Rows from block 2 of the audio encoder of a small contrastive audio-text model, named by matrix and row number. Rows with one number belong to one neuron. Each number is 500 + 40 x the weight over its row's rms, rounded and kept within 0 to 999. All counts start at 0. Numbers have three digits each.
After each neuron's rows are labels from the 100 clips, of 14976, where the neuron reaches its highest value: "top examples" is what is common among them. Only what is clearly more common there than usual is listed. The data: read English sentences (LibriTTS-R).
# fc1: MLP up (encoder.blocks.2.mlp.fc1.weight, 1280x320), inputs 224-255
# fc2: MLP down (encoder.blocks.2.mlp.fc2.weight, 320x1280, transposed), outputs 224-255

fc1.523:533456502535503494567537496514453510497497492548433462445454480402483579503524542472529500447498
fc2.523:450540434452562501494517499526504522481459471480454547498442507583517516504557472527441552458476
top examples: the word "be"

fc1.304:598539463478470499437491450485503489467486456511420438509497487404538501549621511399536512548465
fc2.304:429517578528591488479517558504505486559601585481463483469480459506499593539520567429519503544498
top examples: voice: female

fc1.447:489448465411481476484421493494567518531518542430507493461490477487510569506548431485471472481475
fc2.447:464470465452500533472508467483501441525437469533457494483491553500438524517503431570459497499456
top examples: the word "be"

fc1.607:544491480462450452504511511446463567509501471520518483553571521429509500444523522491541513462543
fc2.607:507491425503608527477545515479519525447448495498631522482514508499539459536518447549519530486493
top examples: the word "i"

fc1.681:503458557497484448488468434508474485426503446503510477419502492555534457566491503460480483485555
fc2.681:544513564481487448451496577477496490457492586514526493499534497552473471493474462424448659538492
top examples: the word "with"

fc1.439:553469521488516461444575525452522408476540482505438526483485487449458468477453477479462511428513
fc2.439:518501493491541496515517584506473423462522520478517433472500534552477488451529567552582568515492
top examples: voice: female

fc1.292:520519515467522445506463487499523473606502492571443491486538428539546495521458493481544513486532
fc2.292:483504470550439509506572528500500493485442467505553496486521538497561495507515542418521508531531
top examples: voice: male

fc1.635:488486505504520506552516503396437543475422443511545463447561485470526490503532522491505460481520
fc2.635:563486481419484528488557502472518522496496432506525461446446524458503431539547439438493465548511
top examples: the word "i"

fc1.496:525468443556468489477458535487484463474502561572546465569488527513524498468581507473501503527544
fc2.496:505460523469496540520500620490446530519578491512446575549496475562558487463565489474391600504480
top examples: the word "the"

fc1.356:529479515510489458533527485491510535489497474550529526483479479549499494493512474493546509511477
fc2.356:534485522472449541462479474502508494492494497530509456498531486489479466527456452452505541480504
top examples: the word "would"

fc1.502:433503558539517505586460503433482548464499453477451509499456466509488521497468401505522462629461
fc2.502:577491564464546433511492418416485507464567461488500409480444526517443507492568472493621465541474
top examples: the word "with"; the word "we"

fc1.201:473501530511534459584513487507532484472471507463507503409472535478520475529488470558525557578558
fc2.201:548446582510524502484501449483495513491508471492542507506441522564477439478510506537567538534448
top examples: the word "we"

fc1.137:517514482521529488618473445524480548524459532461451477493461497522461546507455486484498533622531
fc2.137:541452516472497522559438455489527500509575446484505440469430553519470497507518470437527500496550
top examples: the word "would"

fc1.575:516506551495619516521449492440489468446457496481485527510469534426536501560617495454445479553488
fc2.575:493507538554524478599512514545560514476512437525398502491527462522521501498513541506614391534501
top examples: the word "we"

fc1.179:467497512477507493509460547502469514442495500539478480399517490567540497476542528486509488508503
fc2.179:470501398475516477512521515482463473465479452448439438520487497565528506530516499568420499483501
top examples: the word "be"

fc1.413:506511523418559499544498485423543457462471478486554485540521513485495451497463452492419489461522
fc2.413:515499511507481496504470547493520546499505485488479446440502496572567459488413539480492405498459
top examples: voice: male

fc1.294:494500501534508460488501503562545469496485544473469507499627482533486530443511492550509528440606
fc2.294:513491518481526568503463533515545476487528473490501426514554485528474536552460476513399562499472
top examples: voice: female

fc1.530:472477424469501498409475502501435492441486511476466509527507515430508551545475469506500497482481
fc2.530:502494587486496479530501481458508477518558483486447479510457466487552573472633470468426506496516
top examples: the word "for"

fc1.162:487442467467471447460497548433454599505519514458536454575501502444549511491571496498511477480531
fc2.162:509513393473586501472552471509488541439429442496574563466498464503540474568532474515492514541485
top examples: the word "i"

fc1.314:511481475546518560503484520500524442455484512516520543526544518582535488467573507476506455531537
fc2.314:505509461457445570454553576497478517537582518504478520520500484582539497476500500522410610550521
top examples: the word "the"

fc1.250:512458502523551480520515497471451514526501453547439463400492486441482596473537509491546519480521
fc2.250:464504419459528497457517471473496499475490436471429552513437530553520539494556506529471539485498
top examples: the word "be"

fc1.207:475568558492564506546467500430559510486410489448547508515403502466509538539465467504489483585496
fc2.207:484521475494531483522551416523542492478544475449457501504432492574492511547512558555601441502519
top examples: the word "was"

fc1.488:428448499554543490492475502432519461465553423455499491459438515417494459500535436530505472558443
fc2.488:524505629484506471426508508522501559542496512503491479500523488519506483506493494519537423570449
top examples: voice: male

fc1.568:529502508504500460503462515461469504471522531528511525454502431484531507526525543546485520540507
fc2.568:418489420499516470510523529509530446479533449489499465508437467504488453529497570515451587484483
top examples: the word "be"

fc1.694:504483441455510498480463508523435487424514517464484491504469516471515564507511461479518510516484
fc2.694:497509564500498531460472509457512468530545454494430473530484483515563586465624440480389505518480
top examples: the word "for"

fc1.163:552467547528487460551550485519515534488524488487504504499433459457546508565519461490537494531476
fc2.163:525523471474470476518502501501512558448468491536460399472422471587512489515453475486418600480482
top examples: the word "be"