{
  "model": "contrastive audio-text model",
  "spec_augment": false,
  "tokenizer": "char",
  "vocab_size": 32,
  "encoder_norm_position": "pre",
  "encoder_fused_qkv": true,
  "encoder_inner_norm": false,
  "text_encoder_norm_position": "pre",
  "text_encoder_mlp_ratio": 4,
  "text_encoder_head_dim": 48,
  "text_encoder_positions": "sincos",
  "beta2": 0.999,
  "max_precond_dim": 1024,
  "lr_schedule": "wsd"
}
Rows from block 2 of the audio encoder of a small contrastive audio-text model, named by matrix and row number. Rows with one number belong to one neuron. Each number is 128 + 32 x the weight over its row's rms, rounded and kept within 0 to 255. All counts start at 0.
Before each neuron's rows are labels from the 100 clips, of 14976, where the neuron reaches its highest value: "loudest" is the band of the loudest frequency at the time of the peak; "responds to" is what is common among them. Only what is clearly more common there than usual is listed. The data: read English sentences (LibriTTS-R).
# fc1: MLP up (encoder.blocks.2.mlp.fc1.weight, 1280x320), inputs 96-127
# fc2: MLP down (encoder.blocks.2.mlp.fc2.weight, 320x1280, transposed), outputs 96-127

loudest: 250 to 500 Hz
responds to: voice: female
fc1.535 [106 128 125 123 213  80 114  29 102  77  83 148 150 159 152 134 144 115 182 172 113 204 155 135 201 136 109 139 143 162 101  94]
fc2.535 [123 162 139 161  99 152 125 159  83 152 124 136 126 115 125 183 142  98  82 157 137 174 136 172 106 103 146 165 157 177 134  96]

loudest: 2000 to 4000 Hz
responds to: voice: male
fc1.366 [110 127 119 239 143 144 170 127  91 123 147 165 146  98 145 182 122 179 105  99 121 124 122 152 136 109 120  85 189 128 166 102]
fc2.366 [110 125 127 157 142 141 103 147 116 125 127 114 162  94 144  48 143  40 129  96 136 113  97 139 134 132 176 120 160 143  82 123]

loudest: 2000 to 4000 Hz
responds to: voice: male
fc1.570 [137 122 117 124 147 162 135  96  74 128 125 146 136 139  93 158 125 188 115 131 124 129 154 135 147 139  91 108 152 166 171  73]
fc2.570 [ 80 105 130 114 114 115  95 137 102 152 124 131 154  92 142 110 159  45 126 113 103 135 116 157 109 145 139 153 168 123  62 110]

loudest: 2000 to 4000 Hz; 4000 to 8000 Hz
responds to: voice: female
fc1.225 [ 82 177 129  92 124  79  49 133 132  84 123 119 126  97 114 133 160  73 101 120  84 127 172 115  95 129 156  90 213 125 122 153]
fc2.225 [112 139 162 112 182 142 151 139 164  81  98 126 127 129  82 119 137 112 135  99  83 113 101 142 111 122  91 121 110 110 105  72]

loudest: 250 to 500 Hz
responds to: the word "be"
fc1.250 [ 89 169 125 125 141 128  73 180 131 111 145 118 142 194 174 107 167 105 164  94 100 124 158 133 197  76 131  87 155 138 177 122]
fc2.250 [104 118 143 155 106 146  97 117 112  88 179 120 103 105 129 207 100 101 132 113 139  56 112 131 134 181 179  74 125 138 114 139]

loudest: 250 to 500 Hz
responds to: voice: male; the word "you"
fc1.403 [109 141 115 116 133 100 113 180 127 145 133  88  76 132 160 104 106  95 112 103 109 163 150 137  92 146 140  84 126 154  51 114]
fc2.403 [119 120 176 102 118 145 117 119 137 125  90  84 147 158 123 191 115  56 115  87 117  55 129 112 116 127 118 105 125 160 137 170]

loudest: 2000 to 4000 Hz; 4000 to 8000 Hz
responds to: voice: male
fc1.407 [149 179 100 131 136 176  98 143  64  65 148 143 115  96 146 103 139 132 143 138 191 132 116 118 106 148 110 140 203 120 138 135]
fc2.407 [ 91 111 112 110  81 147 133 129 133 100 107  62  87 126 133 115 166  87 156 129 137 147 127  85 125 156  95 126 131 101 121  92]

loudest: 250 to 500 Hz
responds to: voice: male
fc1.198 [133  92 148  97 119 102 125  65  79 146 116 163 111 128  96 132 115 107 138  94 122 168 146 104 143 100 183 105 143  95 119 135]
fc2.198 [124 113 140  85  95 135 136 178 123 110 123  89 107 177 127 150 119 124 172 150  86 184 146 120 123  83 135 162 130  87  83 129]

loudest: 2000 to 4000 Hz; 4000 to 8000 Hz
responds to: voice: male
fc1.128 [ 82 107 145 155 130 149 151 129  66 107 115 132 136 133 118 161 130 163 146 107 191 130 125 127 146 128  99 106 186 157 168  71]
fc2.128 [120 124 120 150 108 125 136 124 117 145  89 131 164  94 131  85 124  47 137 115 111 107 129 142 134 141 178 110 164 131  92 114]

loudest: 2000 to 4000 Hz
responds to: voice: male
fc1.65 [100 107 132 209 126 149 155 104  92 113 128 157 139 106 149 172 124 185 125 120 146 102 112 144 133 108 106  96 178 136 170 101]
fc2.65 [109 122 119 154 121 139 114 138 124 128 126 104 164 102 139  50 142  21 140 105 135 117 109 139 138 133 185 117 169 134  85 127]

loudest: 1000 to 2000 Hz
responds to: voice: male
fc1.537 [153 114 192 112  93  96 130 180 211  96 138 130  88  88  90  75 128  90 158 127 149  66 130 139 103 123 127 142  57 121 135 143]
fc2.537 [120 118 117 110 140 147 121 171 192 145 124 114  82 144 150 181 129 164  93 143 166  90  56 123 114 133 115 142 115 167 132 137]

loudest: 250 to 500 Hz
responds to: the word "be"
fc1.163 [124 205 143 165 164 133  98 175 117 132 131 121  85 119 163 134 143 119 111 110 117  66 163  89 132 118 119 110 109 126 184  89]
fc2.163 [138 104 139 141 121 148 124 103 135 117 121 164 146 112 104 131 160 122 132 114 127 109 105 121 122 130  80  16 107 105  97 123]

loudest: 250 to 500 Hz
responds to: voice: male; the word "you"
fc1.254 [126 181  96 135 148 125 148 209 174  79 108 105 120  51 169 110 126 144 154 136 147 163 115 161 113 101  68 128 129 148 146  81]
fc2.254 [152 120 204  56 145  41  92  82 133 145 118 108  93 100 113 156 115 118 135 102 161  92 120 155 169 139 146 105 170  79 139 153]