config = dict(
    input='log_mel',
    tokenizer='char',
    embed_dim=384,
    encoder_norm='layernorm',
    encoder_drop_path=0.1,
    encoder_width=320,
    text_encoder_layers=8,
    text_encoder_activation='gelu_tanh',
    text_encoder_head_dim=48,
    text_encoder_parallel_block=False,
    init='torch_default',
    lr=0.0018,
    adamw_lr_other_params=0.0026,
    batch_size=64,
    weight_decay=0.1,
)
Rows from block 2 of the audio encoder of a small contrastive audio-text model, named by matrix and row number. Rows with one number belong to one neuron. Each number is 128 + 24 x the weight over its row's rms, rounded and kept within 0 to 255. All counts start at 0.
After each neuron's rows are labels from the 100 clips, of 14976, where the neuron reaches its highest value: "top examples" is what is common among them. Only what is clearly more common there than usual is listed. The data: read English sentences (LibriTTS-R). In brackets: how many of the 100, against the usual share in percent.
# fc1: MLP up (encoder.blocks.2.mlp.fc1.weight, 1280x320), inputs 288-319
# fc2: MLP down (encoder.blocks.2.mlp.fc2.weight, 320x1280, transposed), outputs 288-319

fc1.697 [162 130 110 129 141 148 122 155 119 117 159 119  90  87 140  97 179 103 118 156 115 110  89 155 130 170 134 131 127  87 144 126]
fc2.697 [128 151  58 114 111 134 121 126 112 129 131 142 112 119 134 153  87 159 124 117 137 129 124 146 100 165 147 148 101 122 146 181]
top examples: the word "not" (38 vs 9.2)

fc1.207 [179 114 154 114 125 115 108 109 155 127 152 102 139 123 131 141 104 102 114 108 147 130  99 122 108 140 129 142 130 112 132 117]
fc2.207 [ 90 147 129 136 164 136 192 135 115 119 127 132 146 111 111 112  85 134 111 133 127 125 159  88 142 113 126 116 164  74 111 121]
top examples: the word "was" (34 vs 15.5)

fc1.453 [121 101 150 182 152 141 138 136 157 143 108  96 116 109 182 126 139 114 145 111 110 107 131 145 150 127 132 151 146 115 111 111]
fc2.453 [138 145 130 114 123 108 118 154 137 136 125 127 128 143 113 138 129 124 122 129 113 135 122 105 180 110 122 126 141 136 136 117]
top examples: voice: female (94 vs 52.2)

fc1.575 [128 107 119 134 109 113 121 154 103 141 137 128 109 160 136  99 116 145 122 111 120 146 133 137 114 114 125 117 142 103 169 101]
fc2.575 [123 155 165 117 118 130 125  92 131 135 125 131 126 114 147 156 135 139 162 132 156 143 133  89 111 129 112 128 128 106 156 124]
top examples: the word "we" (26 vs 4.7)

fc1.418 [115 105 134 118 131 121  84 120  98 112 154 141 123 114 164 115  90 153 123 108  98 151 110  66 132 161 146 123 127 162 114 105]
fc2.418 [121 161 143 145 123 120  93  98 113 121 112 127 126 130  77 131 101 151 119 134 140 189 155 138 119 107 154 125 150 124 118 141]
top examples: the word "was" (35 vs 15.5)

fc1.320 [146 126 115 139 124  96  99 102  96 132 137 105 119 143 145 159 115 136 146  72 134 123 124 144 133 132 110 136  94 186 130  82]
fc2.320 [141 139  99 122 150 104 136 132 124 116 119 130 132 114 137 133 139 102  92 166 171 132 119 125 141 139 111 123 122 116 138 124]
top examples: voice: female (79 vs 52.2)

fc1.590 [138  91 128 117 119 119  75  90 142 144 170 194 134 122 108 248 163 132 131 142 123 114 139 130  75 103 123 151 106 150 154 112]
fc2.590 [146 150 165  88 110 131 123  82 149 138 132 131  73 147 113 142 133 116 134 140 117 165 142 101 110 133 106 143 200 118 112 104]
top examples: voice: female (84 vs 52.2)

fc1.492 [117 101 117 101 118 106 140 169 131 115 113 157 150 124 124  85 111 180 122 143 113 126 108 101 106 109 163 152 151 156 144 153]
fc2.492 [140 144 154 129 137 137 147 118 133 130  87 109 134 122  97 109 152 175 100 116 118 110 157 160  90 142 109  93 164 101 140 122]
top examples: the word "she" (31 vs 8.4)

fc1.694 [149 100 142 134 116 153  94 104 130 140 137 175 145 135 137 141 137 123 122 142 156 120  91 124  69 165 155 143 123 110 132 122]
fc2.694 [147 120 220 126 136 127 151 135 131 142 110 121 135 124 129 151 149 121 119 110 133 113 118 151 141 115 126  85  87 137 113  88]
top examples: the word "for" (26 vs 9.4)

fc1.328 [131 142  88 149 129 112  62 120 122 105 154 192 155  91 170 122 116 134 106 119 142 170  78 136 109 143 144 152 126 157 147 128]
fc2.328 [137 150 116 109 192 121 130 124 117 149 131 126 103 132 159 121  97 131 135  89 110 146 103 125  96 110 172 126 124 120  97 192]
top examples: the word "but" (56 vs 9.2)

fc1.43 [139 175 102 113 144 114 115 147  62 119 140 118  84 163  76 116 148 133  90  97  89 134 124 164 136 165 138 133 122 152 117 148]
fc2.43 [115  97  78 152 123 123 125 137 123 153 163  91 123 106 146 121 137 126  89 110 109 129 117  84 153 107 161 164 116 102  93 127]
top examples: the word "and" (62 vs 31.2)

fc1.162 [ 47 115  93 129 143 125 168 136 134 162 140 111  90 171 116 105 144 135 152  99 108 103 106 106 116 145 165 142 135 157 142 112]
fc2.162 [118 116 126 160 110 125  92  91 113 129 133 128 129 158 145 123 126  98 152 110  83 136 115 116 101 142 163 156  96 110 130 110]
top examples: the word "i" (47 vs 20.3)

fc1.698 [ 94 106 102 148 102 131 109 132  96 122 109 150 103 124 147 152 127 144 137 111  99 131 141 145 115 115 108 112 128 107 108 139]
fc2.698 [115  96 157 136 105 118  69 127 145 103 141 128 133 146 104 121 105 133 111 130 150 134 119 177 169 169  96 142 114 131 131 149]
top examples: voice: female (93 vs 52.2)

fc1.236 [131 121 170 116 115 120 126 140 122 138 101 148 129 120 146  99 113 127 133 162 103 132 106 143 139 115 130 153 116 101 142 138]
fc2.236 [109 108 108 152 121 130 114  97 167 159 146 123 142 165 135 150  91 221 105 102 126 141 145 111 139 138 147 120 159 187 109 164]
top examples: the word "but" (30 vs 9.2)

fc1.674 [114 126 120 127 154 115 118 137  92 107 120 133 135 142 122 101 103 149 139 118  88 136 101 119 148 135 111 133 119 132 134 111]
fc2.674 [123 127 144 126 141 120 128  77 120  99 135 139 110  99 128 108 107 140 147 132 129 127 128  76 135 126  99 100 103 121 166 115]
top examples: voice: female (82 vs 52.2)

fc1.40 [ 90 110 147 111 146 136 103  78 103 156 158  98 103 146 142 137 160 100 125 150 103 119 112 116 158 119 126 109 140 147  97  78]
fc2.40 [146  92 151 146 130 154  78 120  99 126 147 110 134 130 159 143 145 139 150 113 115 108 126 148 110 137 137 127 125 119 126 104]
top examples: the word "i" (47 vs 20.3)

fc1.447 [126 127 128 149 141  98 121 111 150  97 136  92 105 122 124 113 134 150 121 110 127 126 129 148 107 152 106 109 150 159 127 123]
fc2.447 [125  99 126 136 125 133  98 159 137 155 113 122 105 144 135 117 168  41 126 131 150 169 130 197 167 153 154 111 138 100 133 107]
top examples: the word "be" (25 vs 8)

fc1.597 [151 108 178 126 135 141 129 160 100 161 104 155 139 106 125  69  97 159 148 160 109 144 123 134 114 110 137 155 133 122 144 107]
fc2.597 [126 125 141 150 110 153  97  78 147 135 140 129  91 128 169  94  96 154 136 138 118 111 115 114 210 117 111 146 174 136 140 160]
top examples: the word "was" (40 vs 15.5)

fc1.681 [127 115 162 134  91 121  95 128 122 122 104  86 129 138 109  52 118 115 162 134 110 190 121 132 126 138 137 151 105 127 129 109]
fc2.681 [142 126 169 145 119 133 137  77 120 128 196 139 132  88 106  94 123 122 104 125 136 129 118  97 192 112 126 101 147 147 145 116]
top examples: the word "with" (25 vs 9.1)

fc1.751 [125 123  96 180 117 117 150 108 130 131 104 122  88 144 107 136 119  85 106 147 132  98 121 149 137 114  92 102 102 118 115 170]
fc2.751 [107 118  93  88 127 127 161 171 102 155 126 132 104 157 103 128 135  97 155 115 112 126 128 108 144  97  69 122 111 123 100 167]
top examples: the word "you" (66 vs 14.4)

fc1.226 [ 95 128 104 131 111 160 135  87  74 102 155  92 160 100 145 138 125 151 171 127  90  93  94  90  99 150 138 134 119 144 111 102]
fc2.226 [115 109 112 116 135 162 105 154 135 135 144 124 127 111 112 122  71 112 136 103 151 116 143 148 120 124 135 142 122  88 110 103]
top examples: the word "i" (47 vs 20.3)

fc1.179 [110 145  98 133 106 141  95  66  65 146 122 146 131 103 188 106 100 121 127 136 117 130 142 126 126 146 122 140 121 127 160 134]
fc2.179 [146 110  97 123 125 141 129 112 134 136 130 142 130 158 104 130  88 125 119 139 156  77 108  79 116 143 111 136  93 117 122 120]
top examples: the word "be" (41 vs 8)

fc1.180 [117 164 128 160 124 133 154 137 116 143  83 129 125 106 120 108 117 128 162 107 112 144 114 151 164 106 100  91 138  99 162 100]
fc2.180 [174 106 112 104 127 102  95 159 124 151 149 136 126 148  96 117 106 108 120 129 107 121 135 144  88 129  80 110  98 113 153 131]
top examples: voice: male (95 vs 47.8)

fc1.232 [131 206 150 101 112 110  80 134  83 141 113  92 174 162 123 107 124 142 107 151 151 101 139  89 105 122 113 104 146 129 141 133]
fc2.232 [139 107 142 108 107 126 123 130 132 124 155 137 138 130  97 109  80 126 138 140 127 161 138 118 136 113  80 156 152 142 118 155]
top examples: the word "of" (52 vs 24.7)

fc1.530 [160 110  95 152 105 145 102  71 130 124 144 148 153 145 135 140 146 126 112 140 197 124  94 129  69 140 126 147 155 105 136 116]
fc2.530 [160 112 212 123 136 137 116 146 138 139 115 122 158 122 125 146 149  98 124 118 149 122 126 170 103 140 117 112 123 122 119  93]
top examples: the word "for" (30 vs 9.4)

fc1.299 [119 130 121 195 141 113 147 194 129 170  90 123 133 133  90 129 107 161 121 156 107 150 148 153 142 144 136 119 137 140 161 128]
fc2.299 [116 122 153 121 151 147 142 158 147 151 125 157 114 106 129 157 117 111 143 109 142 100 135 205 199 105 124 139 156 122 123 122]
top examples: the word "was" (34 vs 15.5)

fc1.468 [154 117 153 122 129 131 120 126 109 136 126 101 151 146 154 201  93 118 111 126 142 102 135 132  75 115 149  88 142 106 110  97]
fc2.468 [142 139 142 138 144 127  92 115 145 115 152 127 109 169 166 146  99 112 133 122 116 108 101 148 142 135 128 110  94 102 135 165]
top examples: the word "you" (35 vs 14.4)

fc1.410 [ 86 118 115 130 132 140 162  87 108 134 160 116 119 144  73 123 130 134 122 133 114 109 121 108 120 126 139 137 115 155 147 121]
fc2.410 [118 105 138 124 151 131 115 139 106 164 146 136 127 122 124 116 105  93 146 122 102 115 106 163 119 122 144 141  87 113 140 118]
top examples: the word "i" (49 vs 20.3)

fc1.45 [109 141 104 128 123 117 122 121 138 162 112 109 132 146 154 119 116 129 169 137 153 106 101 121 148 102 188 136 177 109 122 138]
fc2.45 [146 124 132 116 133 120 118  95 136 146 124 116 128 115 136 120 146 128 111 138 108 154 121 175 146 149 152 107  60 114 140 127]
top examples: voice: male (87 vs 47.8)

fc1.743 [128  75 154 143 104 119 102 157 108 139 100 119 124 198 132 118  97 130 136 135 150 139 111 104  78 125 106 134 115 147 136 115]
fc2.743 [106 114 114 131 128 140 126 137 124 127 102 140 120 174 135 132  97 116 132 131  85 131 131 173 112 149 141 117 116  71 129 169]
top examples: voice: female (80 vs 52.2)

fc1.53 [ 94 163 106 135 122 101  93  83 107 129 127 134 124 116 131 114  55 149  93 139 126 153 114  99 132 112 104 129 122 139 148 138]
fc2.53 [135  72 111 123 140 138 156 103 112 150 114 134 104 108 158 126 150  95 133 131 155 140 116  90 111 113 117  85 116  84 115 166]
top examples: the word "but" (25 vs 9.2)

fc1.690 [116 166 139 127 120 113 130 122 137 139  88 104 132 100 124 110 129 104 169 127 136 132 161 158 125  90 100 114 128 109  82 116]
fc2.690 [167 125  98 124 130 124 102 120 108 142 136 156 107 155  68 138 139 107 155 136 146 135 145 143  65 124  91 137  89 123 134 130]
top examples: the word "you" (35 vs 14.4)

fc1.19 [142 112 113 120 122 120 122 106 113 121 139 146 114 141 154 180 105 134 131 116 151 133 116 140 125 111 162 113 137 105 106 115]
fc2.19 [132 117 147 125 135 139 137 125 165 113 107 151 102 134 123 144 148 142 135 125 117  97 108 129 151 145 136 115 117 149 122 109]
top examples: the word "you" (35 vs 14.4)

fc1.506 [139 116 134 172 135  88 127 104 161 146 108  92 116 139 105 116 109 124 112 112 116 151 105 166 150 139 130 130 123  95 122 208]
fc2.506 [155 117  71 106 126 151 171 132 139  91  88 125 112 155  95 117 132 120 128 129 135  97 118 154  93 124  61 137  87 140 105 136]
top examples: the word "you" (35 vs 14.4)

fc1.635 [124 133 123 110 162 131 124  77 108 131 150 107 117 111 126 103 150 116 161 142 114 121 117 134 121 138 152 146 139 115 133 109]
fc2.635 [142 112 145 140 138 145 113 126  96 143 128 113 128 158 172 134 110 129 146 115 131  93 133 144 103 139 134 174 128 105 114 123]
top examples: the word "i" (53 vs 20.3)

fc1.669 [101 154 139 126 130 130 143 139  93 128 124  80  95 120 163 118 172 122 135 125 155 118 109 140 135 120 142 119 165 125 159 117]
fc2.669 [129 113 169 151 134 119  89 106 133 113 127 129 149 149 194 143 135 133 145 141 125 123 110 131 112 149  93  90 145 124 130 104]
top examples: voice: female (79 vs 52.2)