A small contrastive audio-text model, trained from scratch: text encoder activation gelu_tanh, 16400 steps.
Rows from block 7 of the audio encoder of a small contrastive audio-text model, named by matrix and row number. Rows with one number belong to one neuron. Each number is 500 + 50 x the weight over its row's rms, rounded and kept within 0 to 999. All counts start at 0. Numbers have three digits each.
After each neuron's rows are labels from the 100 clips, of 14976, where the neuron reaches its highest value: "strongest on" is what is common among them. Only what is clearly more common there than usual is listed. The data: read English sentences (LibriTTS-R). In brackets: how many of the 100, against the usual share in percent.
# fc1: MLP up (encoder.blocks.7.mlp.fc1.weight, 1280x320), inputs 0-106
# fc2: MLP down (encoder.blocks.7.mlp.fc2.weight, 320x1280, transposed), outputs 0-106

fc1.391:525508496496459507453485522305535526468505448548491531510488574490430533518426499596496435483494483461532414476456542579542499486478460549457528456467460460500459519472542504462432508491674532412455527523605652446467388552383510503482463512522444503505536461497485514501465625535499564519535537514415504512562478431510515
fc2.391:450528488462529394530475525538451471527449511566520553541378439535490493416528449490471545409525534477471474578505507519480511505537488492451548516541482488527477487431515616523473513529454506495460608466558492472500428481476584524543534446437482487504521403522485520541547368467461467484459475496432559489542474429448530
strongest on: voice: male (77 vs 47.8)

fc1.727:555489528476496427401419544498539524452519605398484533498514457541405480440481570504479497487538486488557390394509495511573554462427598511503528504503461456589526479528477568530457535417505526473407528436387575475512580535439447519621493557562505450417539579473492449469555542574561462435413436463515475461530511545458531
fc2.727:410450479503451500583484547508466484471462493475459557433560527550536540498529475507547569450479492492555500485524530458533578438496465536620442524517591514404551526479484574475483504543484536531501612494502573588549457541574480471469477547586540437517509456496527493507480533616519393521559550465452453449474509405549534
strongest on: the word "i" (45 vs 20.3)

fc1.267:541471503419511456474478450501465594504450512388583474470486516622606470459457466572525451600460555438524503556591472483481486530425464564509467539472557531525588542511398517479497514529511504572429467556498444496508495526394483529451512556500571476503578334500485371527515670523543498468464499512510531499451431510510462
fc2.267:430506509474414459423551513472475589496500369592466514470498523503520537494526502471495504465494498536471467438427451642467454453398379427512526540454439478498555548502501510569548453558505468573467447492501555537455424501489440584495384485506497514590440514476523528497468414526421385411485493454434461517501546490548426
strongest on: the word "said" (29 vs 9.9)

fc1.9:572510518533498504473490532441481424540441506371560518534499590479444565560501459436458648560537542568520507439467447525465495487543537438513550462429535492445404477515564542464445546505584549576481541486489534423498454586489536511593568449518467439520486433439412483460522541453526456501516406520407520502514508495510472
fc2.9:455473526484564547428503559515553666518461508519558492502542392500527476552594534503547574484511524481544478542528562539516408573527455489454518501555498457487450556472466581561537443501465440520441420501505487509450462488523532429474581508557517462552519574516527502421480465441506543525549514465463453511440569422567418
strongest on: the word "i" (41 vs 20.3)

fc1.253:487501507512489563436421585468496496479471576553538510498495480516455499540441533505479466498425518495511446488436474583496432465570416489512537512552514570514494541588559655485509515521663461548539483466506513493490547514531553559632521483474471500447495345464504403533526491378573541499548531592476543467507559495578499
fc2.253:469477496459574520452524677502435540527487506636476454498484570502514287480501513523530533520532540483542496416483542533480476388535500538461517528480491447483513477478483491481517547584659474466522454511457523488531513462541496522472549611527444533475489506474496495597508505519477531480634638563537480452471545464567505
strongest on: the word "i" (46 vs 20.3)

fc1.711:578522478517439582427509530482572476505472496517510499472493444494492492524523513432482493407519463549527454504512522577451489403488523602410375378615597491625507544453517532543434410511500523566559466470526547512494338509481547558490528486534468432479439535444442500565632569483504470434520473503533515530588536543517502
fc2.711:498499513582543432455524483500568521508496444567448554451546559443482509410532496546483411403485529485509531527521535452458536630495508474473492449475530465484509533436496499513500524535461497524533532555535467525498434512451446395402462569484546529369532490477511496486527624523441531550497531446497483549534435467485487
strongest on: the word "i" (46 vs 20.3)

fc1.307:541527553432488513406511524339554447498516461560562532512479434513490523564489489405496497494513564527483488413506544468519508497483503567433451498474490640602451524508489457475567482471518550492585500449525508444479426545549542567496477553576495556437475463503469552601540572482443468474517436448455517473517452481491562
fc2.307:560484533548616496530467463456539527447552555545525495491447522473425537440472456478550377501540497494490415445508469400559483519510462460392532491453548546498570503491502433475528485572566454481609482516471507497466549534541467541525327571436506502501561471508528501525534445498462428432465475548555489506562496469541515
strongest on: voice: male (79 vs 47.8)

fc1.311:469539539546466558578520564553529446544518566443478544524431511524532405516476470542447459500392482552515542537416451548518559463452524652566424497491473496533447443523495452510512453421504517443433548584483537554511455475456538462478520457430536477529512496487492596397412510402507485499550562490508549506553602489583439
fc2.311:584484437500512448653446520499384506498563513483470547542539472475483477393518560449440573528422506551501532543553443505435527530560503463443500503490480498465452532472596497519493511456477457544385516455468448518494369506485442451505489470419478417522439538574499525465480563519498516500735565519584504413551575573411526
strongest on: the word "i" (43 vs 20.3)

fc1.521:498443570539462472514550531484591578526483559510547466516504639577469435543565477504480590518525526463500491525468618529494497505452588541470555423494464542483476415556604428444520438428458497487509502594423562476440572488472479508539485522565501602524521466502553460468414502560501472475552611505443580502454415604492510
fc2.521:566489488500445503499595640519583458521484475493448508492538438470467498590486558481445494501506510480465520492532493531444543457535473416552456503546419471489501528546414531435442480429516585517476589497597461487455540533554424502491514521494471522500522467450509462582473560644484447505591561657530473532577491498532518
strongest on: the word "said" (31 vs 9.9)

fc1.314:513471568457499552443470649472567428502497588556551439496589463520558487500461479478538472529524508561507469516507578612474394467461462519591380523568502531690540487472488527474457509527574501532522499423445573545490502626475525616532519459448428622553476373522496466524585512523487491491596489579465534508598502470494478
fc2.314:499467504442578489490542549507508531542575463577408475561570547516469446477465481551418591467447515521540463505474519538474524618515447462501536475506443467438436561450498529430600477503697496493481416527441474580450467517506469446403519566506470505438502488550491481493432593507484503496629646462514391584524471458506519
strongest on: the word "i" (43 vs 20.3)

fc1.140:460524519488440469538554561486498460524468426493481455474406593616562386490487512573496502472416480434597553520516535506572458495456536531365503413472543487570444492527457481579508414527539548586503485487446508456489587462432573477496524490469536527521514391469575503556473533507518487398523455467433528406519431544571496
fc2.140:520558506536448415465517510530475408544500433457445576455607417538508524599477512475530601511535511569498495519471471604484473524479350462503459469485424461530570521508555547514552475510391538525547478527510563525516510543478455540545569505483524477517485510485497453535471380462473420451532628540435528530483548471560416
strongest on: the word "said" (30 vs 9.9)